config.yaml
model: "rotation predictor"
dataset: "regions of photos with short descriptions (Visual Genome)"
train_examples: 203450
image_size: 48
crop_scale_min: 1
horizontal_flip: true
translate: 0.06
color_jitter: 0.1
arch: "resmlp"
norm: "layernorm"
norm_position: "pre"
activation: "gelu"
mlp_ratio: 6
parallel_block: false
inner_norm: false
patch_size: [8, 8]
conv_stem: false
layers: 12
width: 192
init: "torch_default"
residual_init: "scaled_by_depth"
optimizer: "adamw"
lr: 0.0019
beta1: 0.85
beta2: 0.99
eps: 1e-06
steps: 13500
batch_size: 128
epochs: 8.5
lr_schedule: "cosine"
final_lr_fraction: 0
warmup_steps: 400
weight_decay: 0.1
Rows from block 3, named by matrix and row number. Each number is 500 + 50 x the weight over its row's rms, rounded and kept within 0 to 999. All counts start at 0. Numbers have three digits each. After the name is the row's rms in percent of the matrix's.
# f: cross-patch linear (model.blocks.3.mixer.f.weight, 36x36), inputs 0-35
f.0 103:641634565549504488582546535521529462516492508487518446503460495489499408443464528521492459445462511508494420
f.1 094:674478619551499516596481484448458472486463459442505493539450445510554491478489506541477482496543494468443469
f.2 081:602614512569489456527459482554452476565519553546546427559527472590508431502482548525491451555498471487473423
f.3 087:609532551543651597566530496529493570558476477472517504520500441485469524461472465496479489448436478575523485
f.4 119:549579608633548687537504519544524494487543527512487459509528509520482482490522522482486490496512528483472494
f.5 102:550594603597621585516546486464490598505545533476489571514564538474491512497510521493536526450518471532482490
f.6 090:543517507506436412537533559546488402569568567535491411578498454528467431519484490484460451602494522490514562
f.7 129:507565582559480562604616609563522552483527532516468486431493490479494516431520519511498528430484518493533573
f.8 112:477576577585485556539553586641567518507495518554503480441454442514548524466527487475527552489565533497536546
f.9 116:429440436531606584433474440504625602473487479536548560479496536462514551481496456533493528473492493517546533
f.10 098:611507467469508568568421451473409478532442468418525509527486441494478448529472481489478446489515472484426376
f.11 116:529565595584540575581535563573625563508547532510543526424485472444465477461519519463475463494535513493503483
f.12 094:676583460488516514581543446492490529535499487469471516523450503470491460515416486542496442493453518481512387
f.13 089:499526558496452487571586563543536487618641586555542536502453494491490519472469485442479492448492455475506453
f.14 077:471576466482490474438607597513546490440587553513454491480570592511466470431475487449512456442479433470529538
f.15 104:474534542540529509477532572566577550443451486548625584429416511533532544429480522495532481443466442523486460
f.16 076:467498515551527505411517530583583532439491550526374532439472435416491508500454443461502601491495463490550521
f.17 073:552584570522533588560478504464572531522484449440549565452475433477441447468428475437494466471427501480474413
f.18 088:634575549541449490578563513558477503591536499508498504474499378439501522502471503453448482571504516439472500
f.19 085:472536566495493410514479562489512413492551623541527381580489570553467438520549521482465486508528464476491459
f.20 101:605593597570516577568529509527538460515515486523493493488522488573515462419491556512436502460446510491427413
f.21 091:519529487492511556418517442482498587420409432517548572458441460447509589465541511553461547527558535497414487
f.22 080:576478483483581452564528483437555454505454458472563513530395457603518554512425461548593528538467465501530490
f.23 092:596551543525536625513454507410557546508529456424487546461502514501505557487533555490550508425462500524424418
f.24 091:652565539575545555550529505546483436606497534519459478579497503460466525533562557515513516458478503499451452
f.25 100:416444429492527494443507481429456532448548503481427521544580632504463466544558570496474470519597483471499497
f.26 106:531504445435520463541533514421508475530550530483468493502550625525471478463508444561507403404486496591478409
f.27 129:480461471492527496485491462494500520491483487530483527492489560456531516440450427472612583428430468552640600
f.28 079:592550552568572540518475500520528444512492460479524466537470485501597437526470555546559583527475473526449368
f.29 117:553539563546478595540515538514498572505517497475395579527551461462488595474531557478499513533535534548556614
f.30 096:472444537524467470526478500575544456573513553571569468608515514521533485644534517532498489565553580516516461
f.31 106:492497544549511520493491537547512513527522530504515509554531533472507490609570528501536471682463624538481464
f.32 104:506525513551499538441524525496465514477509515511510541541572561560495553516605600562514556569637553510546546
f.33 107:547497507485489502568545496540541512529540535521513526545540503567537520594557560519541524628575639451509483
f.34 111:539525537533484543536534492520531552475498519504487541488529493532555521495528573561563584564511620635525600
f.35 120:544564559571505493493510498532503510477478520518464559511516496463526572533499521535559580611566554566642557