config = dict(
    arch='resmlp',
    model='rotation predictor',
    dataset='regions of photos with short descriptions (Visual Genome)',
    train_examples=203450,
    image_size=48,
    crop_scale_min=1,
    horizontal_flip=True,
    translate=0.06,
    color_jitter=0.1,
    norm='layernorm',
    norm_position='pre',
    activation='gelu',
    mlp_ratio=6,
    parallel_block=False,
    inner_norm=False,
    patch_size=[8, 8],
    conv_stem=False,
    layers=12,
    width=192,
    init='torch_default',
    residual_init='scaled_by_depth',
    optimizer='adamw',
    lr=0.0019,
    beta1=0.85,
    beta2=0.99,
    eps=1e-06,
    steps=13500,
    batch_size=128,
    epochs=8.5,
    lr_schedule='cosine',
    final_lr_fraction=0,
    warmup_steps=400,
    weight_decay=0.1,
)
Rows from block 2, named by matrix and row number. Rows with one number belong to one neuron. Each number is 128 + 24 x the weight over its row's rms, rounded and kept within 0 to 255. All counts start at 0. Numbers have three digits each. After the name is the row's rms in percent of the matrix's.
# fc1: MLP up (model.blocks.2.mlp.fc1.weight, 1152x192), inputs 0-95
# fc2: MLP down (model.blocks.2.mlp.fc2.weight, 192x1152, transposed), outputs 0-95
fc1.772 097:148108124114107136164123130162104121127109109128156147130120160100088168131110123167150093111154130095084096128154166117112138135145120101120153157106118111113112136132129152146117111114127159137096138134138142133132165139131138139124126093118191147118110135149121114140121129134179104134
fc1.773 107:146107126063133133123138114160126136122114096117113147149133144137101146094127128130135160129154181110099090153079151104105131130158113108141109153118115156091114168138105153118101134105123118141173119153149116134149110125133149125111117076103161153106123139088132141127125130137176114143
fc1.774 098:129125089086152169162119130130126120156115110089107138119107131138135140123112108119159124152125139109127117095117135132123117171141114117138146138152108093109149095088140132150125102150143207104033136149144138180123108153135155132134085137084136168135119101122097155115095091164146149154
fc1.775 087:158114142104156157161127091178137120149120106104074121140137161092096130144087113158138123130139158128105084149153143143123109162148130088122138150117099141101115115115146133104114101119125120136094145133108150115154131148129132088122135081122153132098121118146095183101152153170151156131
fc1.776 102:141121125063149150139105112142130131122107115085109142111145134125093136084125093132118152133123186121101119135081155131080160144130116118157112147133129155074128155126119154133082127099158109174174123163139113145137110120131137135081102115090146146121144137102107115146132142147180135126
fc1.777 107:132134139106098112160155131149135157123123120095081184114109165074127144132093129130133091161136125103127129157162128096104175153169097123129183154135140165134143118141134139100151098094126141162094162119116128119148162114104152126118116114122150137136098134144139139108162131163145112128
fc1.778 101:133108094130108139156119112152126105123121116124143126140116161118065155115101157172128096128147121098089100125136151137156141150160124091116145141120074096116102111119108161146114131146112155135095160156123172124139145154123149105141116077115180145116127108150113147106110128123153121126
fc1.779 087:114109120127123153148121144152132141141081121106109170080119180112101148114124145151158097137149133102092078105136125105149123140139105084147131133094109094096087131146137169125113100146124153143124141159156151129150156156131143110143116082115159154095136166126125142157127128118168117105
fc1.780 097:158102117122117129132127128174133144125099127148125126146128151134107139129117144172130100112135162110063115124121141131147123137127150090115114146130107105135108146150110147109120115131114121123100143125151163121155160153122135114107137083138184154090123158126128129142124159138165092140
fc1.781 088:115104134118131132171131124145124122131113108131107137123116167108090139130111114173157093122137115116094070130164141129139146149143119088121158150101099114098091118133128173136094103129129158111092140139118138121130158148122145095127121081123181159102116129130113160112122130126171129136
fc1.782 090:126093116129126191162111129112127144161146128177142100119089118116130132145139112157126096140114136142125108113168138154195116121139152119129143109068110041105106109148099164110091123177109174150093086137157125111135135152119142143173136119128130143144107141114136188162112086117149114140
fc1.783 109:107123145147125126114139136133111147089125167083131147084108142108126134106131130182126093106125144125102094112101133112126146117106138119156146147122147149137130147113147143155120120153116105094131142143119138165135143124146137148103094094120140114135116147106138109154143151120140081124
fc1.784 094:117094110130147148142182070183101097154120109113106121127117156120104163130104119145133100128137156092099090142122148130135107132158136104142156145109079122097135110128099119110105113112153128120104163167093125101158128141122147101161128083108161123105114102134112174075124153144151119107
fc2.772 056:170138156166150111103111131114119103121135141073110087146127089138115176115159078130128105123112189132139132098071171122077078126129171182158143136149150127128162181138117155165105143106125111129092091145150136149093145155123094146131095120113142118127118129098126148146124134159131146155
fc2.773 119:099109128151122110122098142129118087142098150133152109096147115124113135085156097157151094161125107109092126074122109119117136147090159106143099114156110084119104115097124146158148118119121147089146125128132152127102119141134103132146090132089118128111152110123140140135140135098134120111
fc2.774 110:140114118160137113133172126142129148123145165168154129141099139150109154085126146156104114086145167107108140154092167104108126083136145115129123111103143090141076159111079151140119144087189098101152117137119128089144134142093140107133129080130168119112108158090133121131108163086131098167
fc2.775 086:159119143111071127149090157143111134104124142129114129125154122082126112139128112161137104159123092165112094107148148095168167175117137125107136140144154123148120102115115169133140124143095150132103087105140151130068112105137079127128121137106148143121115134137129140113105127135168118121
fc2.776 111:113123127139128100120112152112131091153117145130134121107118104140101142083145093134148103163158131122087117094098107110123140154111153121155098098177104116106111100072133131166155114148122149085124141131120148105110139138128110130128084135095111107113154117137128131138135122112109116128
fc2.777 121:127092137142132150111089110123110107101118096140152124126111094121152093133126112138153106104143106163132094114145134175122112112072124117117069128129136177156126122111176096097139128096107152146181112137098133128145095071149137138133156149157115105134163079166091113100182089146094124129
fc2.778 066:111167139173127141096100129112084142137140147118109082109150097153103142127150065100110123110111111188126117111128172135112116117090130132174108125125141125105123131162123173128139171114119119140113070136128107124113109092168115157151117130090125124149160116127140164123119122122123129148
fc2.779 069:120097107126111153114127157124113096116111126109122133110109101113150136098149112196155079134121156132130108127112187142132155145092111140119109116126131133131124120114070176117145131104101178110100121142097150116127120116168120153159116136073160110112113118114145167100094102132150113153
fc2.780 081:153134116113170133106146141086108124137170118135131155141140072136144118104139079138109121121139165122133121137126163109163104124155169146100125127162134080139153159137081137091106135134116094122120103108118131122131169125134103135188092115094149117088077126096136149151105152136107119172
fc2.781 051:091084101120137151137123149138122152147105148140104120164133146135119162128158123167125138104116114117144159131087155132123129139129141132156136110101135213100107148121062173118115126086141137118104124153150124123080131141135106113138118125097119130101125133105175218100137150093136171106
fc2.782 116:111114132124117109139131117159130119164136101097126088100116141111135114154119106106134104123134188165113110126144108183143100143141115162148082101131123091113136084110149118132153104148104180095126111147084120117106130094090107108138144196129108073135137084120110161131121106178120166148
fc2.783 149:110124109127123154152179171145184140127146149154107102122130164125116116128102164135144125122152171103151131186126141132122120129171150107142141103117153164150096129138096179157148132118156124134096125114135136095108163145079116126076119088110130140112128163099130132143103139091112121120
fc2.784 082:130101102149104144134145140144125117172154157115122108119147119124125126157143124136122092138099122164120090110142176112127145148155133180112142099137154086125126085161123163161109145123115142110107089184131133113084126137140089130146100165106138106131099089125163154127084124159126117164